Weights of a small autoregressive pixel model.
Model: 7.41M parameters, arch transformer_decoder, width 256, norm layernorm, activation swiglu.
Training: soap at rate 0.0012, batches of 128.
Data: trained on photos of plants and fungi (iNaturalist), 90422 training examples, 27.0 epochs.
Rows from block 4, named by matrix and row number. Rows with one number belong to one attention dimension. Each number is 50 + 15 x the weight over its row's rms, rounded and kept within 0 to 99. All counts start at 0.
# q: attention query (model.blocks.4.attn.q.weight, 256x256), inputs 86-171
# k: attention key (model.blocks.4.attn.k.weight, 256x256), inputs 86-171
q.51:83 38 94 66 59 54 46 45 49 45 55 56 66 07 48 45 42 68 34 82 74 35 42 37 73 51 67 38 30 68 45 33 34 51 45 41 55 49 30 70 75 47 41 35 41 61 36 46 70 56 46 59 52 44 40 67 49 53 53 48 32 51 60 22 38 60 36 43 39 36 71 47 45 69 44 50 63 44 64 56 65 42 60 39 45 63
q.52:49 49 38 39 74 25 51 55 47 47 75 69 79 79 80 57 35 48 68 64 63 38 45 55 61 43 45 42 73 67 79 47 41 64 60 30 57 40 66 51 59 52 38 76 37 66 54 73 62 43 69 33 74 60 59 49 49 54 48 42 31 63 67 47 29 91 53 82 49 57 56 80 58 57 56 30 31 37 43 40 73 64 71 57 54 75
q.53:58 59 57 62 75 44 29 67 57 38 52 43 62 44 62 35 30 48 44 58 60 49 62 50 53 54 48 66 69 65 63 74 43 30 64 44 48 42 43 40 68 44 56 25 32 73 54 46 41 71 41 58 68 70 54 58 65 43 65 61 33 48 34 72 32 82 55 47 26 45 49 76 48 68 44 31 71 31 58 77 49 56 37 53 68 52
q.54:53 51 62 64 74 38 61 52 38 59 40 51 58 27 36 78 53 26 51 58 49 39 42 44 64 50 58 57 42 49 23 52 50 48 23 45 64 24 56 76 48 56 59 42 65 24 43 47 36 27 65 59 57 35 34 32 48 27 61 68 78 37 64 62 60 45 33 78 25 45 49 27 58 34 36 42 20 62 37 44 43 44 52 41 40 61
q.55:28 63 56 77 26 59 26 56 57 43 51 58 67 30 33 75 61 71 33 38 45 18 42 56 58 35 27 55 63 57 38 65 29 79 46 65 29 55 42 35 56 66 66 55 04 35 80 26 57 46 20 70 27 36 34 45 46 54 62 68 62 56 61 53 45 48 49 58 50 39 37 31 52 37 78 41 64 42 48 45 34 17 42 38 31 30
q.56:52 47 37 68 46 81 38 26 35 13 30 61 44 59 42 40 78 35 45 40 58 46 49 36 56 60 39 43 32 48 52 47 15 53 40 49 45 58 48 52 23 36 53 27 33 61 55 44 51 29 46 60 27 30 40 23 43 55 46 21 27 35 29 50 43 44 31 45 66 57 85 34 63 21 61 73 73 17 29 31 33 31 58 49 52 29
q.57:40 57 48 67 45 55 37 45 45 55 38 29 52 68 41 45 33 30 82 42 28 42 57 74 33 49 65 62 73 22 58 68 40 57 82 51 59 54 39 38 57 43 39 61 76 53 61 59 64 26 58 54 56 65 67 56 46 22 57 54 48 52 70 48 56 46 64 80 34 62 54 68 65 45 55 83 45 58 57 52 79 42 67 45 34 73
q.58:43 48 22 73 46 79 60 27 42 25 33 55 51 43 56 64 52 58 60 80 69 44 48 38 38 58 40 50 54 36 87 41 53 47 57 21 15 29 43 50 42 34 38 42 08 39 48 43 54 36 49 40 50 68 21 42 66 53 50 42 40 46 60 67 41 48 46 30 59 68 50 43 31 43 68 62 57 31 33 15 45 60 72 60 74 57
q.59:72 32 75 51 63 67 51 70 52 44 50 49 63 52 45 32 52 63 56 53 37 52 32 51 30 49 46 41 35 53 33 55 75 71 63 33 43 48 37 29 68 30 76 60 49 33 25 58 48 51 60 73 41 51 77 40 43 43 42 40 33 77 60 48 43 44 48 47 41 38 61 53 82 45 41 48 61 36 16 28 33 45 66 50 64 50
q.60:53 32 44 78 70 30 58 55 44 46 82 47 24 51 48 33 47 57 61 45 83 50 55 54 49 56 41 52 67 45 39 44 32 65 37 73 61 28 57 52 56 55 75 36 66 57 15 31 77 42 56 45 13 37 47 28 48 47 24 51 42 85 32 51 44 18 64 27 53 29 80 54 53 26 29 54 40 77 56 46 28 33 56 51 63 35
q.61:26 64 54 55 59 48 80 30 67 59 29 44 67 62 59 69 55 41 31 39 65 66 45 51 45 23 70 51 48 49 56 45 43 32 38 28 59 63 21 40 30 63 39 45 37 24 58 31 61 43 43 31 38 47 49 51 71 52 40 71 66 47 57 35 34 59 51 44 59 41 40 54 88 55 49 62 40 46 69 53 36 51 51 65 54 44
q.62:53 52 55 40 50 34 58 33 54 58 23 70 33 61 50 63 53 51 63 59 20 37 60 57 39 50 64 60 44 44 82 74 39 41 71 43 19 48 70 29 60 45 32 38 39 27 51 50 57 45 66 36 40 60 50 23 49 99 53 67 44 62 63 60 66 38 54 46 64 49 51 37 32 45 53 41 57 49 25 82 55 14 62 43 60 32
q.63:43 75 59 44 23 62 41 34 55 49 42 44 37 41 77 39 65 49 55 49 71 34 68 41 50 37 56 47 38 33 66 43 52 61 60 14 57 32 69 60 65 57 61 58 76 41 52 65 38 66 70 22 40 59 41 45 41 79 34 45 42 38 54 56 20 51 27 65 46 08 41 55 31 35 73 36 37 33 61 22 20 57 46 74 27 49
q.64:58 68 48 31 47 40 54 52 43 32 69 39 44 72 40 63 55 41 48 39 58 59 27 61 60 51 58 71 38 45 47 22 54 33 77 54 64 63 27 27 75 22 49 36 70 58 81 36 45 74 52 73 41 61 69 48 44 70 68 66 45 40 33 71 34 63 52 55 49 48 48 54 65 79 60 35 60 38 58 52 40 59 59 65 31 70
q.65:35 51 52 67 72 51 83 45 42 51 69 67 45 43 36 61 46 27 40 56 56 39 44 78 38 70 53 43 31 65 46 63 51 58 18 64 78 55 53 27 37 43 74 59 66 76 58 41 57 40 74 49 39 76 65 48 30 49 61 63 31 46 40 33 30 46 63 63 23 60 49 55 73 71 15 58 36 50 61 49 67 66 49 33 39 49
q.66:72 19 49 41 49 58 61 58 73 33 41 56 44 50 73 40 62 48 45 50 45 59 48 27 31 43 70 44 58 43 65 69 51 47 40 45 54 36 45 39 17 66 66 52 74 75 21 37 35 35 61 59 54 69 34 68 68 70 60 51 42 59 50 30 66 39 76 07 28 50 69 52 17 67 54 55 34 48 52 26 54 44 54 61 47 52
q.67:53 55 44 53 47 29 48 40 54 61 55 19 73 61 64 28 38 65 37 64 65 65 42 43 60 62 24 42 50 56 67 55 43 26 80 28 36 49 56 39 44 57 71 42 30 60 74 57 53 56 50 66 46 50 37 81 34 51 63 29 67 55 24 54 40 67 54 40 53 53 55 78 58 39 49 64 63 69 64 35 35 65 59 69 41 59
q.68:40 57 55 40 89 71 26 47 41 30 55 37 48 50 47 45 49 31 52 59 75 28 55 55 38 51 80 44 54 66 57 75 41 35 75 47 63 59 46 46 66 33 67 55 26 80 26 39 57 82 49 64 41 59 52 63 49 69 70 48 67 62 65 46 39 34 39 43 55 25 33 56 51 50 69 64 45 64 42 33 27 34 72 21 31 49
q.69:52 31 70 79 85 73 45 46 51 36 60 38 42 18 28 47 50 55 59 32 76 35 38 53 52 46 80 73 74 47 73 68 93 54 44 51 33 33 51 65 42 36 79 25 58 44 48 26 61 52 80 44 43 52 53 26 70 47 47 78 74 26 52 29 55 59 58 45 37 63 72 38 50 44 50 56 75 60 46 47 68 27 69 69 64 88
q.70:49 54 46 44 60 49 71 76 35 63 57 77 28 43 53 76 51 48 66 64 35 44 32 70 31 66 57 37 18 43 40 33 56 54 34 48 29 50 46 47 84 33 51 41 59 57 52 58 50 39 45 40 30 36 31 82 25 49 83 83 44 38 33 53 60 24 50 76 56 49 79 43 64 29 73 51 66 52 45 36 60 27 36 62 22 23
q.71:64 45 79 37 49 37 42 55 51 32 43 29 54 46 59 47 50 44 63 56 68 49 78 39 32 42 35 56 45 59 82 40 68 46 63 48 62 77 50 65 52 65 43 61 56 30 28 48 60 46 46 44 45 57 52 71 57 81 11 63 56 43 78 53 58 37 50 45 53 62 48 57 53 56 51 41 59 70 68 65 46 32 56 72 37 59
q.72:52 53 47 40 38 53 26 69 42 58 58 27 51 50 56 72 41 34 42 99 77 80 72 46 45 38 33 68 65 68 63 40 68 26 46 54 45 44 35 35 41 60 40 75 21 63 56 56 79 56 56 64 41 57 30 62 47 64 54 73 53 50 69 81 50 67 62 48 67 53 34 67 50 37 29 44 58 59 71 38 35 41 52 46 58 59
q.73:29 57 54 72 54 55 38 31 33 28 42 59 44 68 51 25 64 75 39 32 55 19 67 78 57 42 36 45 32 33 34 29 42 20 40 39 63 40 49 33 46 60 64 34 40 51 49 53 38 28 47 58 35 31 39 35 39 34 43 27 04 58 51 54 48 57 26 57 68 45 25 38 67 50 49 64 70 45 47 27 53 50 36 56 63 49
q.74:54 34 54 55 52 56 51 32 65 46 07 52 56 64 27 72 54 35 63 66 24 41 45 39 34 76 40 74 36 48 70 39 59 54 83 23 24 28 52 44 35 51 43 45 33 44 48 49 63 31 59 52 74 53 68 73 47 54 36 38 75 21 52 73 33 47 58 16 45 39 51 42 32 46 18 34 58 31 28 67 54 28 54 46 29 67
q.75:43 53 54 50 41 23 41 51 54 29 50 63 55 39 33 31 58 44 89 25 41 32 36 42 58 67 59 62 63 56 64 38 49 60 36 31 56 59 54 59 39 67 52 37 47 49 63 52 65 37 42 51 41 58 46 59 32 42 55 26 63 50 58 59 79 47 67 20 53 52 34 24 58 86 41 78 49 63 53 45 75 18 51 50 53 39
q.76:24 40 30 66 34 36 21 60 49 39 28 53 42 46 25 48 53 42 27 64 29 51 34 66 44 48 44 37 34 45 59 58 61 63 56 42 44 36 56 59 19 80 78 52 74 39 44 52 36 55 69 44 85 33 73 25 70 24 61 51 77 48 52 53 48 42 41 45 33 34 26 31 43 30 68 42 68 30 25 51 78 31 58 33 61 23
q.77:52 38 30 45 59 31 56 61 52 21 53 64 62 62 51 51 48 66 68 34 63 49 65 70 45 68 60 51 55 33 72 66 38 41 74 39 40 58 60 10 58 67 99 48 53 68 45 71 47 48 27 32 25 44 63 51 59 30 84 44 30 56 25 66 52 53 72 84 45 41 39 43 59 57 36 64 65 35 72 65 65 55 50 67 44 50
q.78:57 28 78 40 57 66 31 42 43 62 51 54 40 47 57 53 28 54 56 22 47 58 51 52 37 37 54 66 69 51 32 56 41 49 55 39 20 58 63 50 59 64 21 59 67 61 38 68 92 75 47 85 73 43 73 52 24 26 46 37 51 51 55 46 49 52 71 60 40 61 48 51 28 61 59 19 67 50 63 52 50 60 26 47 34 68
q.79:82 47 72 47 55 46 17 63 58 60 49 54 61 25 54 54 33 21 85 49 61 53 28 68 41 66 79 56 44 79 65 41 56 55 47 53 52 45 66 25 68 28 69 38 67 65 80 55 16 55 57 56 41 61 30 60 33 61 26 13 38 53 51 53 50 35 21 35 27 59 76 43 46 47 37 56 49 35 42 56 43 56 44 14 55 59
q.80:21 58 42 59 52 59 54 42 38 40 49 44 56 22 49 50 80 48 44 32 57 54 56 47 45 45 52 24 32 52 45 32 49 59 31 43 33 23 56 38 55 47 59 54 15 44 56 43 40 36 42 69 30 52 42 30 32 50 62 62 58 60 34 82 77 52 44 42 33 66 52 57 63 25 55 61 37 31 39 26 30 20 26 43 69 20
q.81:56 49 36 48 85 19 38 66 52 57 55 52 53 41 40 82 60 25 58 44 56 27 90 49 41 60 33 59 53 58 63 65 67 52 25 46 34 36 73 73 89 58 59 63 40 51 80 61 92 53 57 77 69 46 44 60 31 57 89 37 60 61 56 50 36 55 70 53 60 37 34 44 34 33 34 49 55 50 57 72 64 38 45 33 57 38
q.82:57 78 46 39 49 80 52 32 72 32 56 53 58 34 42 43 31 62 36 85 14 49 60 31 45 64 43 44 56 47 34 57 40 58 71 73 59 54 54 57 75 70 60 47 61 45 37 52 36 66 42 63 50 63 70 52 31 50 67 64 59 51 44 38 57 48 47 53 27 51 52 51 01 42 54 69 52 36 55 52 35 34 45 31 51 64
q.83:67 25 54 64 55 54 28 22 65 72 33 28 41 48 65 69 52 53 59 53 41 64 64 49 68 55 46 57 73 69 25 58 49 63 45 54 53 78 48 32 45 76 79 41 36 30 46 60 31 74 35 70 88 57 60 33 75 49 58 53 46 46 39 43 57 48 43 50 56 77 43 57 73 76 23 47 47 66 56 63 42 42 07 63 63 29
q.84:47 30 42 26 64 31 42 57 48 72 35 20 53 26 50 45 49 46 30 66 60 46 53 60 43 35 55 51 42 27 45 43 42 61 64 41 33 40 51 49 55 61 40 79 55 61 60 42 47 49 16 57 31 41 53 55 26 76 64 79 46 74 75 24 35 17 40 29 50 53 46 49 43 53 52 56 49 75 72 55 55 43 52 76 40 77
q.85:61 74 24 85 42 73 45 44 68 42 44 39 74 38 49 44 37 47 40 59 41 66 48 28 55 45 43 50 58 35 39 34 57 67 33 48 63 38 50 43 48 60 66 67 19 67 47 86 61 26 05 59 53 52 48 51 25 59 79 50 40 54 64 55 34 51 37 59 66 47 44 34 43 34 58 89 58 74 68 53 56 42 57 60 77 75
q.86:52 58 27 59 87 41 58 44 19 57 62 74 50 43 73 33 58 58 40 40 91 26 44 54 57 47 44 72 50 39 61 45 62 82 37 85 60 48 72 66 54 40 52 45 57 28 44 57 55 44 40 47 45 34 72 38 26 13 62 52 69 41 49 48 40 68 41 32 51 49 72 47 63 42 70 39 63 38 56 41 37 43 72 46 65 35
q.87:55 48 19 48 67 51 57 59 46 46 59 51 69 57 57 52 55 38 48 44 52 84 69 57 52 33 28 75 40 49 47 37 57 44 75 48 50 61 78 46 80 59 44 53 56 67 60 63 43 62 40 28 72 49 26 72 48 70 39 44 53 42 44 66 28 71 42 29 35 59 52 42 44 44 37 42 79 48 72 66 56 51 33 45 27 53
q.88:63 79 54 40 56 50 09 43 41 57 67 60 74 49 30 58 68 53 57 69 31 53 31 49 28 48 43 44 51 42 55 31 17 73 43 58 25 59 80 46 62 45 55 37 56 67 27 50 74 18 61 39 40 35 34 58 27 33 33 65 46 49 53 42 23 47 32 35 46 35 59 41 50 28 64 65 21 76 59 40 59 44 71 31 39 53
q.89:21 53 57 46 46 50 25 49 25 32 50 51 67 54 34 53 58 23 36 47 65 46 56 44 47 49 40 38 28 44 37 53 50 45 29 32 62 66 59 48 61 44 55 50 68 61 68 12 56 44 58 24 54 42 76 51 43 46 58 47 68 84 29 95 31 65 44 52 65 46 58 65 75 42 55 45 57 47 77 69 44 54 49 55 49 52
k.51:46 41 40 42 31 33 53 35 45 66 61 53 42 52 56 10 57 53 59 78 45 70 59 34 48 59 77 39 42 56 43 65 33 40 83 49 56 74 46 66 16 43 26 63 38 55 67 14 34 59 72 54 31 67 63 52 90 50 44 45 54 52 40 66 69 41 55 44 56 55 44 69 56 45 49 60 59 81 41 30 62 60 66 37 63 58
k.52:46 62 49 63 44 72 38 60 54 50 35 50 61 40 61 30 26 44 40 67 46 49 63 55 60 53 49 49 15 66 52 61 51 73 55 63 53 61 28 54 41 42 41 56 34 68 53 50 47 44 46 37 55 52 55 57 74 62 54 71 56 26 34 30 45 43 43 33 64 57 40 45 33 44 57 59 51 55 15 72 38 23 39 68 48 32
k.53:55 47 24 37 52 66 41 33 61 44 48 60 45 46 48 39 41 55 62 72 73 44 65 52 47 71 69 49 53 68 47 51 43 32 53 21 52 46 52 48 54 81 53 63 62 28 41 71 45 65 00 37 70 45 55 61 54 24 32 50 88 69 56 51 49 17 53 26 38 58 69 60 30 35 34 88 48 53 42 12 46 72 64 39 31 24
k.54:34 49 45 55 44 62 65 46 31 30 40 30 53 59 44 39 58 56 00 55 49 52 67 70 46 50 50 50 63 41 73 39 43 45 66 53 42 48 64 75 21 34 54 33 60 61 43 54 73 29 54 40 53 74 53 48 43 64 73 30 63 28 59 52 43 57 37 33 72 53 61 70 48 55 54 70 68 52 72 55 56 43 64 17 41 48
k.55:70 54 68 50 62 32 71 33 63 50 62 34 32 51 53 53 54 52 69 53 46 51 42 54 47 33 62 36 34 71 86 72 32 56 52 71 38 38 61 57 53 85 40 52 48 58 47 63 57 63 34 57 54 68 64 52 66 82 22 52 64 51 65 41 54 66 45 27 47 53 63 87 41 42 42 37 43 50 41 41 30 23 69 42 47 38
k.56:61 47 50 51 47 65 67 76 62 32 34 41 40 48 66 64 43 58 44 51 36 54 42 39 35 29 54 48 40 63 35 54 49 40 40 48 43 49 76 42 57 55 57 87 45 37 62 64 42 33 55 87 66 54 48 42 67 57 60 42 67 44 33 47 46 49 66 26 55 40 43 53 42 58 74 60 54 74 44 50 61 56 41 56 40 35
k.57:70 34 62 78 56 50 41 42 55 59 41 55 65 54 56 59 18 34 47 61 55 31 54 20 54 62 45 49 37 45 55 41 36 42 46 43 28 54 36 46 51 68 22 36 59 78 58 64 39 49 44 43 73 39 66 54 23 62 42 34 31 59 16 67 45 27 71 27 55 41 34 02 68 62 42 35 68 44 61 90 57 46 63 17 55 31
k.58:31 45 40 59 34 55 58 52 51 38 38 82 56 40 23 59 63 45 47 34 74 53 58 30 40 43 58 61 67 84 54 50 61 52 71 56 60 24 40 20 30 57 24 15 49 61 59 44 38 53 61 64 64 81 52 56 33 71 60 18 70 64 32 48 38 68 50 38 20 53 45 53 58 53 60 68 77 43 46 24 52 30 38 50 17 09
k.59:58 47 11 50 43 54 57 65 51 56 81 31 56 42 34 22 51 45 79 67 73 73 30 58 45 59 60 69 51 51 58 53 54 49 28 48 58 66 69 39 40 47 52 25 31 50 63 20 33 52 62 50 57 24 51 28 57 46 53 74 38 35 22 37 53 63 73 26 46 47 41 41 48 33 35 52 26 45 55 69 62 46 67 30 58 61
k.60:73 50 75 66 51 18 29 68 56 36 70 29 45 72 58 19 69 56 33 45 27 36 39 47 24 54 55 62 63 53 46 50 48 56 50 32 34 53 56 19 41 41 42 64 51 49 44 71 53 20 54 78 78 63 74 53 62 51 45 52 58 73 36 51 59 40 50 74 63 58 46 70 55 49 27 79 37 33 48 42 57 39 44 56 46 62
k.61:56 44 38 54 50 55 53 56 81 72 72 47 44 68 44 63 31 34 50 61 54 56 35 61 37 53 26 07 53 21 35 47 48 51 71 79 57 43 66 59 47 53 32 52 83 52 55 42 54 66 47 46 39 42 43 35 53 36 55 49 55 63 39 55 58 51 58 36 34 54 38 57 56 55 61 62 18 47 79 70 33 36 33 60 49 31
k.62:45 51 17 69 72 53 61 25 66 47 31 38 50 47 58 27 51 71 75 65 43 49 67 55 56 51 30 67 40 20 44 60 32 64 40 31 42 51 45 26 61 53 45 38 42 43 19 58 51 44 49 51 25 34 40 25 72 50 60 44 54 62 52 22 46 42 48 52 46 20 33 59 53 31 40 49 81 65 29 46 34 51 44 57 61 21
k.63:51 44 73 48 63 26 44 62 45 53 27 25 42 39 45 48 55 72 21 69 80 32 53 73 56 47 52 39 48 37 64 79 63 45 73 60 45 99 60 59 24 40 46 48 41 45 17 28 49 74 46 63 32 70 56 36 57 62 49 48 67 31 50 68 39 40 56 43 54 54 37 46 54 68 39 69 53 44 35 51 23 46 44 63 49 42
k.64:67 62 31 44 33 52 61 45 63 67 99 52 59 64 28 57 48 51 52 70 72 40 33 71 53 56 57 26 40 44 55 39 42 66 48 51 31 50 33 41 42 51 73 42 29 71 46 75 66 67 32 72 59 43 59 65 51 31 46 43 76 21 61 35 46 58 81 46 54 53 51 84 70 41 52 41 70 67 58 48 57 57 55 63 66 42
k.65:65 56 42 46 55 45 56 65 33 35 78 44 38 42 38 70 44 30 62 45 37 43 39 45 54 49 36 51 45 63 45 36 41 40 43 59 28 60 54 60 69 44 31 73 49 69 35 61 31 83 68 36 35 71 55 77 26 53 79 34 42 50 49 64 31 57 34 26 82 57 63 53 70 21 34 42 54 56 52 60 52 53 57 41 30 47
k.66:45 66 43 42 68 18 51 48 54 43 27 54 13 24 70 55 67 41 45 50 41 61 58 73 49 62 57 26 32 39 62 31 53 66 62 54 58 66 44 67 60 52 48 75 45 43 57 48 55 67 50 57 42 59 59 83 44 66 44 26 92 29 18 48 23 40 25 46 58 32 25 50 46 69 63 63 55 48 52 70 47 62 56 51 30 35
k.67:49 33 50 41 56 58 67 50 46 35 68 53 63 32 55 59 39 57 23 67 71 61 79 42 68 48 64 32 50 46 49 34 32 15 62 33 38 43 66 39 47 61 57 86 55 60 60 43 78 60 25 20 53 21 34 69 54 46 53 51 56 59 41 67 27 52 15 46 36 66 56 42 35 43 60 54 62 57 53 25 50 60 37 53 50 68
k.68:39 28 39 40 45 18 26 61 25 34 51 58 57 77 60 62 43 35 60 61 57 50 36 67 37 67 42 45 38 38 37 33 80 47 69 40 48 38 32 59 62 74 56 50 74 28 58 57 67 46 59 37 54 65 25 62 29 47 31 44 52 50 34 23 58 42 32 72 48 44 34 55 37 48 57 48 33 55 82 17 53 62 56 27 40 45
k.69:55 54 71 51 47 52 47 25 43 72 54 67 43 61 55 02 27 50 43 84 46 43 59 31 65 79 80 38 62 54 41 83 58 61 35 61 32 51 46 71 33 28 27 37 58 34 29 60 67 40 56 39 61 44 53 41 64 52 36 66 55 28 67 27 57 52 62 43 43 48 37 40 78 42 53 70 68 42 52 48 65 57 51 35 17 31
k.70:14 33 39 41 32 56 65 36 56 45 60 52 34 44 37 16 48 38 59 53 39 45 77 84 56 50 67 61 35 36 30 21 41 72 30 35 36 65 55 57 56 57 41 54 69 69 51 32 26 27 43 76 64 67 60 66 44 25 53 64 74 59 55 72 57 36 67 43 50 62 37 32 52 39 42 67 49 28 76 39 53 75 64 58 52 45
k.71:07 69 60 50 61 50 58 46 29 50 75 41 63 70 34 27 60 48 40 35 51 47 49 71 61 56 44 35 65 69 36 64 35 51 49 70 54 42 39 64 43 45 54 54 50 30 42 63 78 74 76 57 30 64 51 31 50 57 48 67 65 48 43 60 11 55 47 50 45 13 57 71 56 61 42 62 75 27 67 23 67 29 50 35 27 65
k.72:43 73 51 40 39 63 50 43 20 58 64 35 80 71 69 30 55 42 45 42 39 77 39 53 43 41 39 50 52 44 49 37 46 49 52 65 61 49 42 39 26 42 83 39 37 09 36 56 54 60 46 46 44 39 40 39 67 67 62 58 46 51 41 65 61 59 36 64 62 53 35 59 67 47 83 53 73 31 62 44 48 87 66 54 71 73
k.73:57 49 65 48 35 42 35 74 67 64 41 49 68 46 52 50 48 58 68 78 32 53 38 43 37 53 68 47 53 51 49 59 56 41 28 38 38 66 48 29 47 45 68 54 39 48 50 71 51 06 38 58 44 53 63 49 59 32 36 58 45 68 33 43 55 53 06 46 59 83 99 66 38 46 48 41 43 50 66 29 53 57 41 73 48 56
k.74:56 27 62 56 55 66 35 22 55 74 53 71 20 75 36 70 41 55 62 40 53 91 46 58 48 46 20 56 24 61 37 68 60 49 59 47 64 36 53 47 40 63 47 29 54 50 20 62 36 59 45 56 68 61 51 77 33 45 60 57 22 42 55 40 41 54 69 34 49 41 43 74 48 51 37 46 59 38 45 67 48 47 23 55 31 39
k.75:93 38 59 64 32 60 42 25 44 47 40 48 07 53 54 51 46 52 51 62 60 41 40 43 49 47 37 68 65 40 60 53 44 46 65 29 39 34 55 27 52 43 47 66 55 55 70 57 46 62 41 30 93 77 54 54 52 63 48 34 47 15 64 30 61 61 53 75 49 45 68 50 69 52 45 57 77 63 38 36 39 35 46 44 22 41
k.76:62 34 82 52 48 48 36 38 44 36 54 70 32 43 01 70 46 41 41 18 42 57 50 53 52 45 48 70 36 58 46 58 68 22 41 37 47 45 59 37 28 71 70 39 37 39 46 37 61 43 54 61 41 66 82 17 36 63 60 70 50 50 42 58 50 48 50 52 23 56 26 64 55 59 59 53 65 63 53 82 70 52 51 51 20 46
k.77:43 27 27 55 77 39 68 60 62 38 74 62 48 54 45 78 64 46 41 44 40 43 60 32 66 58 44 45 41 30 33 26 83 83 25 36 40 57 27 18 87 45 47 60 39 64 46 41 30 40 70 49 49 36 63 57 26 47 35 42 34 44 31 35 44 42 61 56 52 61 42 15 41 54 35 61 78 19 65 26 57 49 52 52 49 58
k.78:44 59 77 59 27 53 30 31 66 56 49 31 62 43 55 37 39 39 54 57 23 53 53 49 62 39 61 64 45 28 37 09 44 55 64 56 45 66 21 50 58 62 55 31 47 56 43 60 58 79 59 69 64 23 76 18 75 40 40 66 52 59 27 62 46 24 45 52 59 67 45 45 50 30 27 63 64 73 36 44 48 67 41 53 55 41
k.79:45 55 44 31 63 54 57 50 47 55 83 39 36 65 66 54 84 55 60 54 25 47 62 43 31 44 95 39 83 42 30 53 41 70 27 66 42 59 31 42 42 62 53 45 49 51 37 31 77 78 45 61 75 43 43 31 33 36 71 38 68 44 84 47 56 48 76 59 30 64 39 38 72 74 36 27 60 56 46 58 45 65 52 28 36 45
k.80:70 62 51 55 16 73 58 55 53 38 53 39 60 63 49 50 71 55 74 99 30 59 65 25 35 56 34 53 29 66 64 49 74 59 75 35 55 22 63 26 44 81 54 49 51 40 39 32 50 31 60 66 46 75 45 34 38 24 51 22 74 52 60 51 37 47 49 45 39 50 56 69 53 35 32 67 42 48 57 51 64 66 65 61 56 57
k.81:40 55 52 59 38 39 18 33 37 51 41 39 60 51 48 41 57 58 62 81 64 67 61 48 30 42 29 33 53 43 66 16 65 41 71 71 32 45 66 48 50 58 43 40 44 45 35 41 44 49 69 59 47 50 38 66 55 50 36 45 44 24 42 23 37 43 73 41 26 62 87 30 44 62 75 43 55 24 56 55 47 87 52 61 37 33
k.82:47 58 10 22 23 70 55 29 61 56 23 52 48 51 56 44 53 52 66 60 49 79 61 39 38 45 60 35 55 49 50 69 52 58 86 34 50 55 53 48 64 74 61 46 08 77 23 32 46 42 60 45 45 68 53 55 31 87 36 48 46 68 69 83 48 54 55 59 65 38 42 46 32 68 70 48 40 66 47 53 61 39 54 16 41 50
k.83:52 34 29 51 29 50 31 69 48 58 18 72 28 37 58 62 64 45 34 73 47 73 39 63 34 44 31 20 70 69 57 61 58 25 67 46 26 65 34 55 59 43 47 58 30 47 60 45 69 32 58 52 35 77 53 45 68 23 66 61 60 60 44 30 36 31 66 64 56 34 56 40 30 63 25 81 43 25 28 53 27 80 28 56 67 70
k.84:37 67 31 37 66 34 39 64 61 86 67 30 37 52 54 36 55 56 63 59 56 38 71 74 67 52 24 61 19 45 45 44 46 36 31 50 45 70 63 33 31 65 33 62 54 66 43 38 56 74 77 51 47 36 39 63 76 51 49 27 20 58 48 33 54 47 25 54 34 48 43 75 60 49 45 48 39 36 67 22 25 65 37 15 34 77
k.85:36 52 60 46 35 58 30 60 43 43 51 48 43 41 32 51 44 55 25 67 77 51 44 37 49 63 59 65 43 35 70 63 45 49 35 51 63 70 29 36 53 54 75 71 77 51 36 74 46 52 56 46 75 54 29 84 26 59 49 38 47 58 30 32 50 55 43 47 54 64 52 23 44 35 47 52 37 36 37 58 40 63 68 36 48 70
k.86:65 47 51 48 54 60 34 28 54 35 47 45 54 57 66 41 51 56 71 75 61 40 55 35 55 71 69 76 29 58 71 35 48 71 64 36 42 70 68 35 57 43 41 42 59 15 47 67 56 51 65 28 66 27 65 22 62 51 43 61 24 46 52 39 57 29 70 40 46 59 74 63 36 62 54 41 58 54 00 43 62 33 65 53 69 58
k.87:29 60 39 46 51 63 51 44 33 46 50 28 38 65 57 32 44 27 61 51 44 32 69 51 55 57 71 56 54 45 63 41 43 85 58 78 40 25 53 48 69 64 39 47 20 44 42 40 28 47 52 51 59 82 45 53 64 51 43 80 24 54 55 40 38 34 52 34 81 53 22 54 53 63 72 39 44 46 70 66 82 37 35 63 43 40
k.88:54 44 39 24 51 42 39 50 45 35 48 42 46 49 35 54 61 69 59 12 48 72 36 49 41 14 51 47 41 42 35 48 50 72 54 41 40 64 17 66 33 32 30 69 44 61 29 32 37 80 53 67 69 53 45 65 60 40 39 51 57 56 51 49 54 55 57 31 62 68 56 32 53 38 72 94 69 85 58 82 33 53 50 12 18 46
k.89:37 46 37 23 58 56 33 78 30 72 67 39 43 54 51 55 31 40 32 50 57 41 62 47 50 67 56 47 49 54 30 58 39 48 73 74 50 62 85 62 51 53 51 14 40 39 47 50 37 51 61 60 52 46 38 55 40 54 85 43 69 71 81 73 39 53 44 35 47 42 36 77 38 17 68 34 53 39 52 58 50 35 74 51 38 55